python train.py --model="self-supervised image encoder" --dataset="retinal OCT scans (Kermany 2017)" --train_examples=49215 --image_size=48 --crop_scale_min=0.3 --horizontal_flip=true --color_jitter=0.4 --method="vicreg" --arch="vgg" --norm="batchnorm" --activation="gelu" --depths=[3, 6, 3] --kernel_size=3 --stem="deep" --widths=[64, 96, 144] --downsampling="max" --projector_hidden=1024 --projector_out=1024 --projector_hidden_layers=1 --init="xavier_uniform" --optimizer="soap" --beta2=0.999 --lr=0.004 --beta1=0.95 --shampoo_beta=0.999 --eps=1e-08 --precondition_frequency=10 --max_precond_dim=1024 --merge_dims=false --one_sided=true --adamw_lr_other_params=0.0011 --steps=6700 --batch_size=512 --epochs=69.7 --lr_schedule="wsd" --decay_fraction=0.3 --final_lr_fraction=0.1 --warmup_steps=330 --weight_decay=0.4 --adamw_weight_decay_other_params=0.05
Rows from block 5, named by matrix and row number. Each number is 128 + 24 x the weight over its row's rms, rounded and kept within 0 to 255. All counts start at 0. After the name is the row's rms in percent of the matrix's.
# conv: 3x3 conv (model.blocks.5.conv.weight, 96x96x3x3), inputs 72-79, a 3x3 kernel for each
conv.4 083 [158 131 109 112 111 134 110 100 137 125 152 146 134  92 149 115 100  77 126 167 105  97 121 108 132  99 116 148 165 195 132 158 154 130  86 125 164 117 149 124 157 105 145 155 126 154  96 115  94 119  85 148 122 145 120 114 108 154 137 146 123 128 147  80 119  97 121  88 102 103  94 106]
conv.5 081 [146 146 124 148 114 144 120 117 100 146  88  62 174 138  97 177 162 119 117 127 143 133 105 114 121 124 118 122  98 114 134  98 130 159 103 156 112 102 132 124 112 145 132 114 146 133 110 125 120 102 124  87 101  92 147 156 141  99 119  64 166 166  87 108 119 120 117 146 139 137 143 141]
conv.6 101 [115 125 100 128 148 117 148 134  96 131 131 122 147 129  90 136 159 144 123 122 111 114 121  79 108 113  91 135 201  94 128 137 118 122 165 140 142 126 105 179 110 125 146 162  99 106 103 103 146  95 150 146 123 169  92 144 124 150 132 114 152 118 140 108 124 100 112  88 113 106  85 124]
conv.7 100 [112 126 155  99 141 145  99 109 150 162 191 141 105 106  93 107 159 113 134 110 142 115 108 131 109 105 108 106 162 105 181 191 165 116 115 140 112 157 125 108 178 113 142 150 115 113 135 141  95 130 122 128 172 101  96 125 149  97  92 169 132 129 137  87  98 169 114 114 115 108 109 122]
conv.8 100 [135 140 120 131 145 116 136 140 104  81 112 136 104 138 132  82 111 116 105 112 110  94 104 106 109 155 136 105 130 108 138 140 115 158 111 150 145 161 130 135 172 123 138 154 134 114 120 131 122 152 124 126 112  94 165 135 119 118  92 113 150 113 130 131 121 159 147 142 140  98 107 126]
conv.9 110 [132 185 148  96 140 155  70 116 130 144 127 126 102 148 106 158 111 123 136 158  92 134 180  67 154 137 123  92 140 148 113  73 159 134  48 104 166  91 113 148 122 111  81  92 134 111 136 127 102 156 176 149  98  77 120 142 135 112  94  82 171 166 162 132 119 128 156 165  84 144 174 124]
conv.10 087 [138  99 166 116 106 160 114 116 134 132 170 137 142 130 133 101 121 108 157  71 119 105 127 137 123  98 129 142 170 184 142 112 128  74 145 107 125 117 105 134 135 104  97 180 139 149 132 119  91 104 125 131 165 163  96 184 141 132 135 105 161 118 124 103 148 119 130 173 117  97 111 110]
conv.11 082 [ 97 152 138 117 112 106 137 103 127 131 167 154 106 140 128 117  90 106 160 115 136 145 125 132 115 101 106 102 150 128  87 139  94 118 103 145 167 113 151 131 142 109 135 134 121 147 197 137 132 160 118 125 241  77 134 130 113 129 125 113 130  71 121 138 133 125 130  69 104 131  74 127]
conv.12 092 [ 89 122 129 111 101 121 145 129 137 112 145 122 112 137 117 154 165 119 123 149 117 122 122 124 154 123 168 106  96 114 131 129 128 152 115 154 111 172 130 148 149 115  91 145 106 118 133 110 115 136 159  90 142  76 113 140 116  80 133 161 160 102 116 116 136 107 153 125 150 145 150 128]
conv.13 112 [141 106 135 128 124 119 129 149 115 137 127 109 152 111 120 119 150 142 106 128  91 129 185 105 126 177 132 107 167 188  86 116 144  96 129  94 111 145  86 138 112  92 130 128 143 108 116 113 117 149  99 143 130 155 121  79 193 162 149 135  81 150 141 120 131 104 122 159 122 120 138 139]
conv.14 109 [139 149 106 152 121 108 156 137  91 113 125 140 116 141 120 158  78  88  97 143  90  96 146 117  92 132 116 160 126 129 132 154 114 157 131 106 170 134 134 152 150 121 108 155 103 129 138 121 140 170 112 115 109 135 174  94  92 126 113 134 125 125 156 145 136 114  91 150 130 156 127 133]
conv.15 098 [102 161 152 115 142 142 153 123 100 163 101 165 117  89 131  91 123 154 126 157 100  99 116 122 100 171 103 149 158 169  97 135  93 106 101 118 126  95 146 134 164 162 117  79 147 118 143 117 150 176 129 116 105 117 140  93 134 120 158 110  79 166 134 136 123 119 131 135 130 110 124 147]
conv.16 097 [149 155 100 134 120 137 135 133 180 122 125 152 139 141 141 119 135 106 115 111 126 140 148 128 136 135 158 118 160 105 127 109 146 130 161 148 133 114 117 139 117 129 106 120  94 142 122  91 133 153 153 127  99 146 145 133 147 155 150 210 174 179 121 137 128 150 145  87 110 114 116 110]
conv.17 123 [140 117 132 117 145 136  97 146 139 141 124 132 129  97 145 144 127  98 124 129 140  74 128 181 209 104  82 142 116 129 131 179  86  63 162 143 142 121 127 147 111 125 117  98 159 104 123 154 156 143  90 105 110 149 117 110 145 123 125 137 140 123 114 138 126 118  99 139 156 169 145  64]
conv.18 091 [131 109 123 125 117 143 169 103 135 129 147 107 156 138  86 141 141 119 113 111 128 132  91 137 128 164 116 152 162 137 125 140 122 146  80 152 154 113 134 117  99 127 113 117 116 126 121 153  84 112  94 125 110 133 121 124 178 140 127 126  94 129 173 117 105 128 133 114 124 139 131 162]
conv.19 116 [107 126 124  99 168 122  95 151 121  93 107 138 125 123 144 150 141 120 150  99  83 144 168  85 118 143 123 165  81 161 159 139 117 105 144  69 121 135 134  93 113 157 128 124 147 101 146 150  92  94 134 138 143 136 103 149 153 141  90 173 103 155 126 114 127 125 135 115 142 102 130 148]
conv.20 096 [157 129  86 116 175 146  91 140 120 171 141 101 155 121 163  87 105  86 134 156 110 141 112 121 138 135 125 124 143  72 143 129 100 126 189  64 149 107 119 134 146 119 158 105 106 139 124 112 128 149 149 124 145 143 132 134  89 115 183 154 149 145 132 114 127 105 170 147  99 120 153 116]
conv.21 116 [146  95  71 183 133  81 116 123 115 120 146  72 145 139 124  74 121 130 127 116 107 129 119 119 113 138 108 113 199 112 179 161 143 157 139 161 133  96 114 157 138 105 163 125 143 145  84 111 143 124 148 173 126 142 125 124 134 155  79  73 171  87 167 133 115 138 134 105 141 135 107 138]
conv.22 079 [156 100 141 116 112 125 158 139 148 123 103 130 118 146 146 132 102 153 167 169 177 166 133 164 119  83 145 120  87 119 113  87  98 168 198  96 145 128 131 127 133 104 132 149 143 165 189 145 160 166 103 164 144 157 127 151 100 170 157  89 128 108 121 132 123 148 147 114 121 131  65 118]
conv.23 097 [117 124 157 105 102 117  99 122 142  91 135 116 137 116 142 141 204 144 140 134 135 124 102 132 124 139 130 127 101 128  85 124 117 144 145 122 149 121 151 132 123 134 120 138 162 141 181 121 146 160 103 132  93 127 164 115 115 122 167 162 115 109 113 147  98 141  98 101 127 110 118 156]
conv.24 087 [ 93 136 113 101  94 108 111 133 135 148  93 122 121  88 125 119 136 135 101 108 101 120 102  82 112 142 134 107 132 152 130 144 114 128 114 148 112 112 202 115 114  97 130 118 167 147 172 113 153 148 134 125 144 134 165 160 141 125 126 162  96 135 167 129 119 104 145 107 111 104 128 104]
conv.25 124 [112 132 116 133 144 134 125 144 111 113 161  93 139 158 124 129 101 101 121 148 170 101 217 121  82 215 117 147 100 139 138 127 145  90 139  94 129 145 149 124 117 101 155  65  98 121  89 143 136 134 119 112 174 162 149 104 129 205 171  96 123 131 103 103 150 113 106 163 148 104 184 116]
conv.26 110 [118 106 127 109 151 146  59 125 139 131 121 144 145  97  95 123 162 111 132 108 126 148 143 152 110  75 176 115 130 122 161 133  50 175 173 120 115 109 118 178 127  89 118 158 137 117 114 145 139 123 113 116 142 148 109 138  72 107 138 108  84  93 173 128 162 115  97 152 149 133  79 121]
conv.27 088 [ 99 146 140 121 117 166  88 110 164 148 112  97 148 182 158  98 175 102 141 122 166  97 106 140 117 149 114  80 128 107  94 124  83 177 208 181 142 144 134 139 167 150 117  97 162 113 122  94 130 132 102 153  45 148 187  99 133  88 118 108 107 100 173 120 111 151 119  87 102 127 110 113]
conv.28 108 [ 93 150  92  83 132 146 125  84 167 130 184 125 133 178 113 131 158 116 163 133 159 127 142 159 146 108 115 136 150  99 160 171 115 108 112 116  83 115 155 111 101 164 119  91 161  79 136 130 125  75 162 121 121 151  79 133  98  98 160 162 115 148  97 113 149 131  91 101 123 124  97 136]
conv.29 093 [145 184  89 128 144 100  78 146 154 115 145 109  81 177  95 118  69 136 139 124 147 170 181 135  85  90 122 110 157  88 152 150 160  82  90 109 123 108 135 138 111 156 177 103 162 130 115 126 116 134 117 120  92 132 141 163 116 130 110 125 150 116 120 124 117 148 110 127 140 102 105  62]
conv.30 089 [140 130 106 120 112 118 136 109 124 112 119 119 129 151 136 108 119 107 114 124 140 150 152 128 123 161 103 150 166 127 112 121  90  82 112  72 167 157 145 131  90 130 123 137 100 125 133 129 139 116 173 101 131 113 117 126 148 120 120  98 164 138 124 125 122 109 140 156 128 133 135 128]
conv.31 100 [131 130 157 144 128 155  96 134  96 132 134 156 120 135 105 130 138 139 138  98 136 177 101 158 128 153 158 121 171 113 132 108 120 175 120 137 151 144 139 135 124 122 172  75 155 124 135 113  96 110 106 121 119 104 111 136  78 196 211 168  65 168 131 122 124 112 158  82  82 141 140 139]
conv.32 093 [126 131 126 107  93 138 145 117 112 101 171 108 141 153 108 133  91 137 136  94 117 141 127 124 131 113 145 100 176 100 137  90 102 169 108 145 151 143 119 130 143 121 157 104 107 148 149 126 146 137 144 131 118 124 132 157 150  98 177  77  99 104 113 122 106 109 113 117 136 105 118  96]
conv.33 092 [150 131 106 116 168 126  65 152 113 109 139  76 108 183 137 144 147  89 112 149 113 158 160 178 165 125 129 100 116  97 163  99 172 113 122  95 144 132 125 181 123 130 106 120 135 120 147 120 109 122 111 107  64 129 123 151 105 115 122 114 134 141 145 134 160 166 131 136 139 136 138 126]
conv.34 103 [108 163 124 104 145 139 185 100 118 109 127 123  89 127 134  98 172 118 119 159  61 134 108 120 132 115 135 122 141 124 118 153  81 124  90 119 137 119 164 105 161 130  85 104 137 136 166  94 125 169 128 119 115 106 137  76  89 155 178 144 131  73 122 146 101 107 140 135 150 100 206 132]
conv.35 097 [117 149 115 154 117 123 124  93 135  69 111 115 134 132 105  98 189  63 130  79 132 137 152 118  89 150 114 106 145 143 107 131 135 138 118 122 113 104 108 123 126 115 156  93 148 155 160 110 135 144 151 143 114 116 123 150 131 137 119 123 168 102  88 117 100 127 125 159 163  97  90 101]
conv.36 103 [131 125 144 108 113 137 114  87 164 166 153 143  98 159 152 113  73 188 140 129 147 148 104 158 138 128 125  65 121 135 104 123 133 149 113 134 132 113 133 134 145 120 122  94 138 105 109 129 164  86 120 172  94 104 105  97 108 130 136 115  97 114 153 132 155 134 155 111 108 153 127  88]
conv.37 098 [110 135 102 128 113 111  95 137 137 107 136  94 114 122  94 127 169 129 106 134  90 114 103  84 118 119 102 116  94 121 150 131 159 144 157 176 126 121 117 119 102 151 120 140 152 155 186 138 161 140 147 120 106 125 155 108 140 184 137 112 107 119 140 100  72 149 100 127 125 119 117 132]
conv.38 084 [115 146 149 121 123  79 140 134 124 102 104 119 144 122 143 111  84 144  99 141 120 122 138 135 126  85 147 118 153 135 103 107 115 141 126 116 157 105 106 169 130 124 142 136 134 149 119 110 125 163  90 117 151  92 146 123 139 153  97 130 122 165  83 126 100 136 117  93 140 113 142 122]
conv.39 098 [115 116 136 139 133 146 122  92 115 112 102 107 109 163 116 109 123  82 123  58 121 127 104 138 104 147 131 126 102 116 135 122 142 163 100 134 134 117 119 105 128 124 143 109 115 121 126 105 112 139 131  97 115 106 145 131 129 125 115 114 144 217  78  79  74 103 114 147 125 106 114 112]
conv.40 093 [129 114 128  91 128 137 184 115 118 126 119 112 107 149 108 162 100 100 127 102 162 147 160 130 154 126 108 179  88  98  92 132 153 100 130 148 155  79 127 140 127 124 127 111 117 132 108 149 149 121  89 106 153 128 120 142 122 180 106 155  67 103 125 108 127 155 139 142  85 119  80 134]
conv.41 105 [169 124 160 168 110 136 180  88  98 147 125 167 150  87 147 153 132 196 133  99 118 136 113 136 178 107 167  44 110 153  96 114 127 162 141 118 139 141 132 130 129 116 113  98 120 128 114 128 144 140 112 116 132 129 162 113 154 135 113 121 171  94 115  99 122  95 116 154 119 131 152 111]
conv.42 104 [ 79 139 165 119  97 126 125 159 165 106 140 100 156 136 134 165 148 166 122  78 121 114 157 110 127 133 108 166 222 131  89 125 140  94  73 106 133 152 109 153 135 148 165 130 152 119 104 132 123  94 120 132  83 139 142 145 183 161 167 170 170 150 123 116 125 121 122 129 142 113 166  97]
conv.43 091 [129 147 130 117 154 106 119 127 115 155 126  91 107 137 114 178 102 146  99 122 108 143 105 133 126  90 117 135 198 130 114 138 142 120 102 136 146  97 145 139 104 120 171 129 124 129  99 138  93  87 120 158 120 179 118 133 143 146  88 152  92 193 117 118 134 114  82 100  74 105  77 110]
conv.44 098 [ 99 135 129  95 138 112 113 126 138 113 106 132 133 116 125 101 117 120 115 146 155 111 174 128 139 177 100 143 166 108 121 141 153 151 196 114 132 126 132 141  95 125 147 106 116 136 123 106 110 107  99 175 127 164 153 130 106 149 136  85 179  96  98 134 124 127 126 137 153 128 157  87]
conv.45 100 [122 131 145 142 128 144 109 108  92 166 155 111 106 149 146 136  86 107 154 148 122 107 121 100 128 100 138 114 181 120 156  99 122 138 112 117 130 106 128 118 138 140 117 150 122  94 105 118 122 153 124 137 192  79 122 112 185 150 120 114  84 152 119 111 110 127  82 119 108 111 120 145]
conv.46 099 [ 74 137 111 128 139 115  90 175 119 105 173 118  95 112  99 181 125 127 146 138 125 145 122 142 101 179  94 124 121 115 150 119 166  95 103 127 107 130 115 136  75 142 149  70 120 133 132 160 110  86 121  99  95 101 118 172 142 100 126 140 134 109 149 105 113 126 144 187 106 117 112  97]
conv.47 080 [128 120 140 120 127 146 103 131 131 116 113  92 111  93  97  71 123 114 123 141 128 132 140 105 123 138 121 140 169 127 133 141 143 111  71 135 136 117 114 145 144 112 135 126 125 138 123 110 142 229 130 143 161 110 104 145 226 113  99 159 132 148 133 112 120 129 116 103 130 104 146 137]
conv.48 109 [100 123  97 141 144  78 141 132 170 116 119 143 130 104 157 109 138 163 125  82 148 130 117 163 152 105 160 121 125 168 171  94 117 122 132 155 119 123 128 124 147 140  85 116 144 143 113 113 125 151 109 143 106 127 104  85  83 105 132 134 156 123 155 135 102 121 134 144 124  97 100 137]
conv.49 111 [123 144  80 145 127 101  72 118 122 132 125  97 129 117 117 113 134 136  93 138  85 101 158 123  97 201  96 125 108 138  84 155 125 127 184 110 114  91 154 107 125 169 126  80 163 125 118 157 117 187 117 124 114 117 157 144 104 148  60  98 144 137  94 100  74 130 110 141 130 102 140 111]
conv.50 108 [101  98 147 120  86 126 125  96 138 118 128 108 126 113 120  85 124 104  80 150 141  86 160 148 127 139 138 107 129 130 141 117 149 129 132 130 146 140 137 157 119 133 131 112  99 149 103 142 129 143 118 136 143  86 132  96 127 141 140  97 131 130 120 148 139 132 151 131 129 110 107 173]
conv.51 107 [125 121 152 204  96 146 135  93 158 143 113 111 153 128 131 133 126  91 110 138  76 124 105 143 167 174  99 143 184 103 172  93  89  84 108 161 108 122 153 112 133 132  98  98 124 111 111 132 151 118 124 107 135 142 128 128 138 156 142 143 159 130 125 139  97 126 102 145 132 170 121  93]
conv.52 091 [ 89 125 107 130 123 170 147 134 105 120 126 112 123  86 120 139 150 147 106 110 119 140 164 156 149 161 149 126  93  84  81  94 134 109 198 116 139 121 142 100 100  98 133 124 117 121  83 136 107 119 155 141 111  94 122 161 135 156 106 137 137 119 149 123 134 122 112 171 104  94 152 120]
conv.53 105 [127 147 110 103 135 107  88 122 161 123 135 121 102  92 137 129 131 129 122  96 146 181 123 113 103 138 115 131 121 118 137 160 142 113  96 142 155 132 110 115 130 107 152  98 145 142 150 107  81 168 103 140 136 139 133 106 139 130  93 184 136 152 148 130 128 107 104  94 154 107 134  94]
conv.54 082 [113 137  60 125 131 130 168 161 133 154 165 108 125 121 165 179 174 151 148 145 125 183 139 148 175 150 169 138 175 168 156  80 120 133 181 123 141 122 132  81 131 141 124  87 122 122 130 120 105  90 133 120 100 131 144 119 150 149 120 139 123 136  90 148 118 146 155 165 141 131 155 141]
conv.55 106 [110 134 142 109 109 110 119 115  83 124 154 121 118 149 104 125 118 123 105 134 132 120 105 147  99 141 100 122 116 120 131 140 147 139 104 197 190 147 174 160 142 151 188 138 159  80 142 176 104 112 168 146 139 167 183 167 146 115 135 176 114 138 146  92 133 196  89 130 153 125 118 149]
conv.56 090 [136 106 145 139  84 134 105 143 167 107 139  96 154 105 149 115 175 113 151 157 152 122 162 137 147 137 141 111  95  98 116 171 153  82 229 150 131 110 106 117 131 127 110 105 105 149 118 145 110 153 149 169 106 116  96 162 125 107 103 141 121 119 146 103 119 125 122 159 124 102 116 112]
conv.57 119 [172  90 180 158  88 175 139 126 123 140  83 168 126 113 152 132 105 134 148 140 146 141 126 119 114 120 133 143 116 147 150 100 150 116  94 192 105 141 125 126 129 117 139 156  92 140 122 131 128 124 145 109 117 134 160 124 204 145 123 147 104  79  84  90 144 128 146 137 145  90 149 129]
conv.58 103 [ 93 131 101 128 117 183 134 123 114 139  95 132  84 131 137 143 156 105 151 137 171 116 115  59 143 144 148  93 112 141 118 200 129 143 104  97 131  74 127 102 158 135 151 113 107 123  97 116  91 144 173 161 106  99 173 125 119  97  87 117 127 172 148 160 130 125 124  89 114 105 186 131]
conv.59 100 [104 163 121  82 118 126 119 115 126 126 129 129 157 111 112 130 141 114 108 114 115 109  50 132 138 169 130 106 189 142 116 150 152 135  61 110 146 130 113 101 162 129 152  94 100 127  89 125 131 161 124 113 137 139 108 160 123  79  78 133 133 119 114 120 135 137 145  72 123 127 164 110]
conv.60 105 [128 111 109 131 126 128 109 188 108 116  73 119 123 102 118 129 154 130 166  99 115  91 158 142 112 145 122 154 144 153 111 100 134 148 132 119 154 151 124 121 113 169 125 127 136 140 179 141  83 136 161  84 147 111 128 117 108 146  74 138 159  99 118 119 122 157 109  68 144 109  73 101]
conv.61 100 [ 99 126 119 135 104 103 149 119 145 138 161 126 139 118 130 146 153 118 125 136 138 105 108 107 121 121 110 124 132 117 105 106 158 137 113 149 132  66 122 118 138 121 150 155 107 133 125 110 125 122  87 129 118 150 124 141 126 111 135 143 128 106  98 144 148 117 130 121 157 138 110  91]
conv.62 110 [ 80 118 180  86 126 136 109 185 144 134 131  86 119 128  83 171 113 141 139 100 128 146  96 139 126 132 150 136 112 131 157 127 172 109 121 123 108 133  94 119 159 141 105  88 102 131 140 143 122 125 125 137 113 145  76 162 183  95 132 150 141  97 157  88 120 119 112 144 125  97 138 145]
conv.63 102 [118 159 108 112 107 102 150 149 152 141 151 108 147 104 144 101 121 118 127 151 103 118 153 130 125 177 124 115 127 113 128  79 131 133 168 108 117 105 136 107  96  88 132 137 137 129 137 134 127  80 106 155 103 145  86 136 109 143 145 119 124 106 137 127 155 133 123 144 146  90 132 145]
conv.64 099 [159 132 131 143 130 107 127 159 173 144 127 111  90 173 147  99 127 143 137 136 109 135 130 143 125 139 172 144 122  96 145  92 145 157 129 105 109 126 142 100  92 145 132  43 134 138 120 120 123 101 153 142  75 107 138 168 127 152 139 116 133 129 101 138 105 112 160 134 123 116 154 137]
conv.65 091 [140 152  83 120 126 119 119 150 108 143 136 134 111  79 110 119 106 105  93 136 136 156 144 144 120 106 111 143 142 153  62  64  95 128 138 141 157 130 121 112 118 152 105 104 123 137 126 108 138 134 135 118  96 140 157 145 124 170 121 214 137 110 126 131 145 129 178 125 168 136  77 150]
conv.66 105 [139 124 155 107 145 130 100 169 102 152 162 126 143 129 117 127 135 136 132 128 152 119 140 130  90 151 132  88 140  79 133 131 119 141  79 126 154  98  90 153 135 116 127 158 143 130 124 105 110 128 165 153  68 171 127 119 108 101 155 104 113 122 115 134 104 155 134 152 136 137 181  91]
conv.67 088 [144 137 110 199 130 125 163 113  98 144 123 132 127  82 113 157 100 139  82 133 108 123 105 141 133 130 125 133  98 168 130 111 139  93 144  74 109 105  92 113 122 151 126 116 118  99 155 101 141 122 146 161 176 164 122 142 140 163 103  94 151 102 116 124 160 119 106 105 145 109 110 146]
conv.68 133 [129 129 119 165 130  48 133 158 140  85 131 158 175 175  62 105 126  85 136 121 119 138 139 129 158 161  96 137 130 128 129 114 161 145 157  99 117 120 117 131 153 121  94  82 134 123  99 129 115 122 115 129 159 106  55 141 117 121 127 137 164  90 110 126 135 126 126 108 125 171 126  90]
conv.69 117 [179  92 147 174  83 151 173 100 149 157 104 100 130  94 127 126  95 133 123  80 154 188 123 107 150 122 122 118  83 122 127  94 133 148 165 109 158 140 133 185 118 142  98  76  83 102 165 100 139 128 164 116  90 113 183 151 153 195 115 124 125 108 100  89 117 129 146 158  76 117 134 150]
conv.70 098 [107 122 135  99  95 139 119 137 140 111 163 120 128 103 113  92 119 120 112 125 103 119 114 116 133 142 113 133 113 121 108 109 122 112 133 141 160 145 115 117 164 142  84  81 133 139 149 107 113 127 143 138  76 135  90 124 138  81 147 140 146  88 185  90  82  99 175 149 172 136 118  98]
conv.71 084 [100  83 119 152 135 161 107 126 163 116 120 133 134 120 111 110 113 134 177 141 159 111 142 155 139  98 132  87 133 106 139 123 111 140 172 146 132 125  82 147 167 119 146 170  93 143 129 145 144 151 141  92 173 125 109 153 122  85 100 124 118 113 136 146 158 147  86 147 139 123 126 100]
conv.72 100 [167  82 108 116  85 168  84 141 123 118 147  85 118 129 131 111 132  98 135 101 156 109 163  96 131 114 117 144 144 119 110  78 149 135 149 106 116 118 134 144 124  95 113 126 137 156 123 128 123  74 202 113 110 173 111 141 124 127  90 162 100  99 138 107 129 104 136 116 121 127 138 146]
conv.73 103 [137 137 158 162 102 135 195 102 167 127 146 108 129 151 126 125 136 100 111 149 136 169 103 113 149 136 129 127 110 187 143 105 189 124 128 111 105 140  82 119 128 111 118 129 140 102 132 141 131 126 112 118 135 140 151  52 145 186 103  63 190  97 136 147  84 150 131 121 122 104 133 157]
conv.74 109 [ 95 152 130 121 132 141 116 161 118 100 103 108 114 157 110 135  84 140 113 133  94  88 127  78 119 115 131 154 169 132 139 171 116 144 165 116 148  73 108 156 117 113 150 166 135 173 169 146 139 114 166 106 137 158 146 156 108 140 132 150 121 174 115 116 181 114 111 160 130 117 156 130]
conv.75 105 [149 154  87 167 121  94 205 132 108 148 168 106 123 154  96 112 199 118 169 120 129 187 102 115 120 159 111 107 125 110 128 103 194 101 110 122  87 140 130  94 144 129 107 129 119 151 117 126 105 128 133 180  80 125 118  91 161 201  76 131 170 102  86 122 129 118 141 132  66 118 118 131]
conv.76 085 [166 107 155 150 101 133 135 108 119 116 115 113 169 136 160 104 119  85  98 130  79 128 154 129 144 125 138 115 169 108 101 138  93 166 142 185 119 114 139 124 105 162 151 168 111 156 145 150 122 125 120 149 167 125 140 152 157 158  78 102 104 131 144 126 131 143 109 121 103 100 106 125]
conv.77 087 [118 194  77 124 136 110 138 122 161 127 112 116 134 135 138 148  89 177 128 116 131  87 143 144 131 151 127 146 130 142 101  77 105 129 156 125 141 133  88 126 167 129 118 115 130 127 171 104 142 140 120 140  91 116 162 158  92 118 117  53 132 121 196 133 132 154 138 149 150 128 106 145]
conv.78 107 [134 168 120 127 162 112 145 136 112 138 149 147 123 126 138 117 132 114 111 124 146 109 100 119 120 116 120 112 103 116 131 162 131 125 141 131 116  78 135  99 122 147 116 103 140 105 139  97 132 113 110 130 147  94 150 126  85 131 119 112 113 146 133 139  95 152 126  73 145 140 136 145]
conv.79 097 [117 106 128 116 148 165 172 118 177 147 129 142 112 150 140 102 139 114  97 160 126 191 105 140 103 105 153 131 102 136  95 169 109 139 169  88 121 110 118 122  75 143 105 134 129 127  98 121 188 146 123  98 145 100  95  99 114 128  98 150 157 122 120 115 146 115 130 139 106 127 126 124]
conv.80 104 [103 136 147 109 122 143  78 115 109 132 141 154 124 129 124 107  92 147 116 111 114  61 156 107  91 147 131 138 100  71 147  98  95 125 126 196 128 125 132 178  97 154 156 142 130 105 119 104 140 125 119  83 115 143 100 136 128 144 165 116 167 102  61 112 142 120 124 124 123 154 115  98]
conv.81 088 [151 160  88 143 152 140 113 122 152 129 134 121 109 117 114 130 121 109 138 161 135 130 104 113 162 162 163 120  90 147 156 161 140  65  99  97  84  79 135 148 180 128  67 102  82 122 140 130 143 134  99 125 133 114 126  95 111 145 144  81 145 136 149 127 205 110  99 105  95 131 131 135]
conv.82 090 [115 105 140 134 140  98 139 131  75 158 186 126 115  72  94 118 113  79 123 115  92 125 171 102 123 165 191  94 108 151 117 126 146 127 160 175 128 156 137 171 155 139 149 101 149  88  55 114  97 146 139 113 128 114 110 118 126 122 141 136 174  81 105 105 157  97 107 107 136 109 143 143]
conv.83 096 [139 124 156  90 121 130 138 153 156 136 126 115 131 149 161 124 157 114 113 118 119 140 133 131 131 147 144 122  81 122 123 125 190 159 111 128 118 196 149 122 149 101 119 146 145 121 148 134 124 153 113 168 140 130 133 112 111 121 111 162  71 113 168 153  67 139 176 111 194 124 139 152]
conv.84 097 [129 122 118 146  87 138  99 111 115 115 131 107 121 112 131 163 135 155 130 165 125 126 128 116 172 144 144  98 187 132 126 218 148 128 197 105 172  95 141 137 103 122 111 144 152 123 106 135 139  82 116 147  69 154 132  97 149  98 160 107 110  97 147 129 106 136 121 148 107 102 117 116]
conv.85 094 [111 142 122  98 161 158 146 126 138 141 149 138 139 163 117 107 117  78 130 122 139 162  57  92 100 121 110 119  98  92 123 180 134 123 153 122 142 146 126 106 151  94 123 141 102 134 137 104 130  70 129 133 110 138 137 122  90  66 195 195 159 124 122  98 119 117 109 103 119 132 137 139]
conv.86 104 [103 122 144 133 109 129 153 133  94 146 154 126 120 121 144 129 114  88  83 134 111 141 134 121 124 105 134  98 132 159 162  65 116 145 165 100 153 166  84 118 179 121 129 114 121  98 122 155 108  92 120 140 138 132 190 106 147  93 165 142 101 113 122 107  90 135 140 164 131 107 117 142]
conv.87 116 [127 109 139 130 149 123 112 109 169 148 156 112 110 140 115  92 131 103 134 170 110 141  87 106 136 114 109 122  95 118 106 138 123 119  97 118 147 130 129 116 117 131 119 118 125 112 125 126 121 107 114 154  59 103 171  99 121 139 151 139 148 187 145 154  95 155  91  42  91 110 106 122]
conv.88 096 [ 72  99 132 139 126 165 154 149 112 108 128 108 103 169  98 114 132  81 180 118 118 127 145 130 146 125 105 100 136 175 141 165 116 141 118 157 116 105 136 142 107 110 153  78  80 105  96 127 152 143 105 114 117 105 109 104 121  64 177 146 117 117 163 149 138 108 107 117 157 117 119 112]
conv.89 098 [115 101 119 106 109 155 147 127 124 120 151 128 107  77 118  99 129 140 139 104 142 132 142 126 126 100 127 156 101 122 107 123 110 145 123  73 113 119 107 111  77 119 136 142 124 119 106  80 116  85 132 138 180 130 122 132 157 154 128 123 178 129 125 106 114 137 103 102 115 119 102 114]
conv.90 104 [123  70 144 127 121 142  88 106  98 124  94 101 131 121 138 135  37 102 148 141 140 128  90 137 111 116 130 134 167 108 142 147 130 109 123 141 111  81  88 125 117 116 151 146  98  95 103 141 126 137 126 121 139 118 107 140 155 144 169 126 105 154 117 103 172  79 127 165 120  72 123 109]
conv.91 119 [100 131 134 124 133 112 130 127  65  77 124 158 129 110 122 129 142 156 102 139 104 124 140 113 164  75 108 142 109 155 109 181  84 110 135 140 142 114 154 122 162 118 132 148 147 117 107 150 112 163 134  70 184 122 126 156 108 117 124 151 123 136 124 105 170 115 148 121 133 119  89 160]
conv.92 086 [103 167 151 127 165 131 102 121 108 120 156 125 166 152 120 126 112 136 117 119 136  91  70 124 108 135 140 148 143 125 176 122 112 164 143  91 171  91 141 138 142 121 128 105 159 114 116  78  97 126 108 138  47 188 147 109 112 133 177 113 115 146  82 142 114 107 106  95 123 133 126 130]
conv.93 091 [121 104 111  94 136 105 144 112 124 102 141 106  95  81 130 112 137 167 138 153 127 126 139 117 134  92 118 174 172 152 169 145 138 108  96 102 103 151 109 121 126 141 120  92 110 133 155  83 150 128 128 132 113 118 123 121 108 115 103 133 146 101 103 159 121 158 194 202 155 177 154 181]
conv.94 100 [ 87 149  99 129 119 111  88 139 156  99  91 126 127 142 117 144 129 157 155  68 141 126 135 104 111 165  92 122 141 140 166 207 169 132 200 147  98 116 112 114 127  96 127  86 133 117 130 112 124 149 108 169 124 127 137 123 152 107 210 144 183 116 103 103 125 118 128 137 136 154 196 152]
conv.95 096 [106 157 160 110 156 115  86 102 128 135 103 127 144 134 132 137 132 137 113  79 106 128 153 109 153  94 107 153  89 131 106 168 156 167 194 158  88 133 156 118 107 127 135 166 160 117 150 149 155 115 133 177 138 117 149 147 135 117  99 168 128 102 109 101 155 151 143 149 114 164  83  93]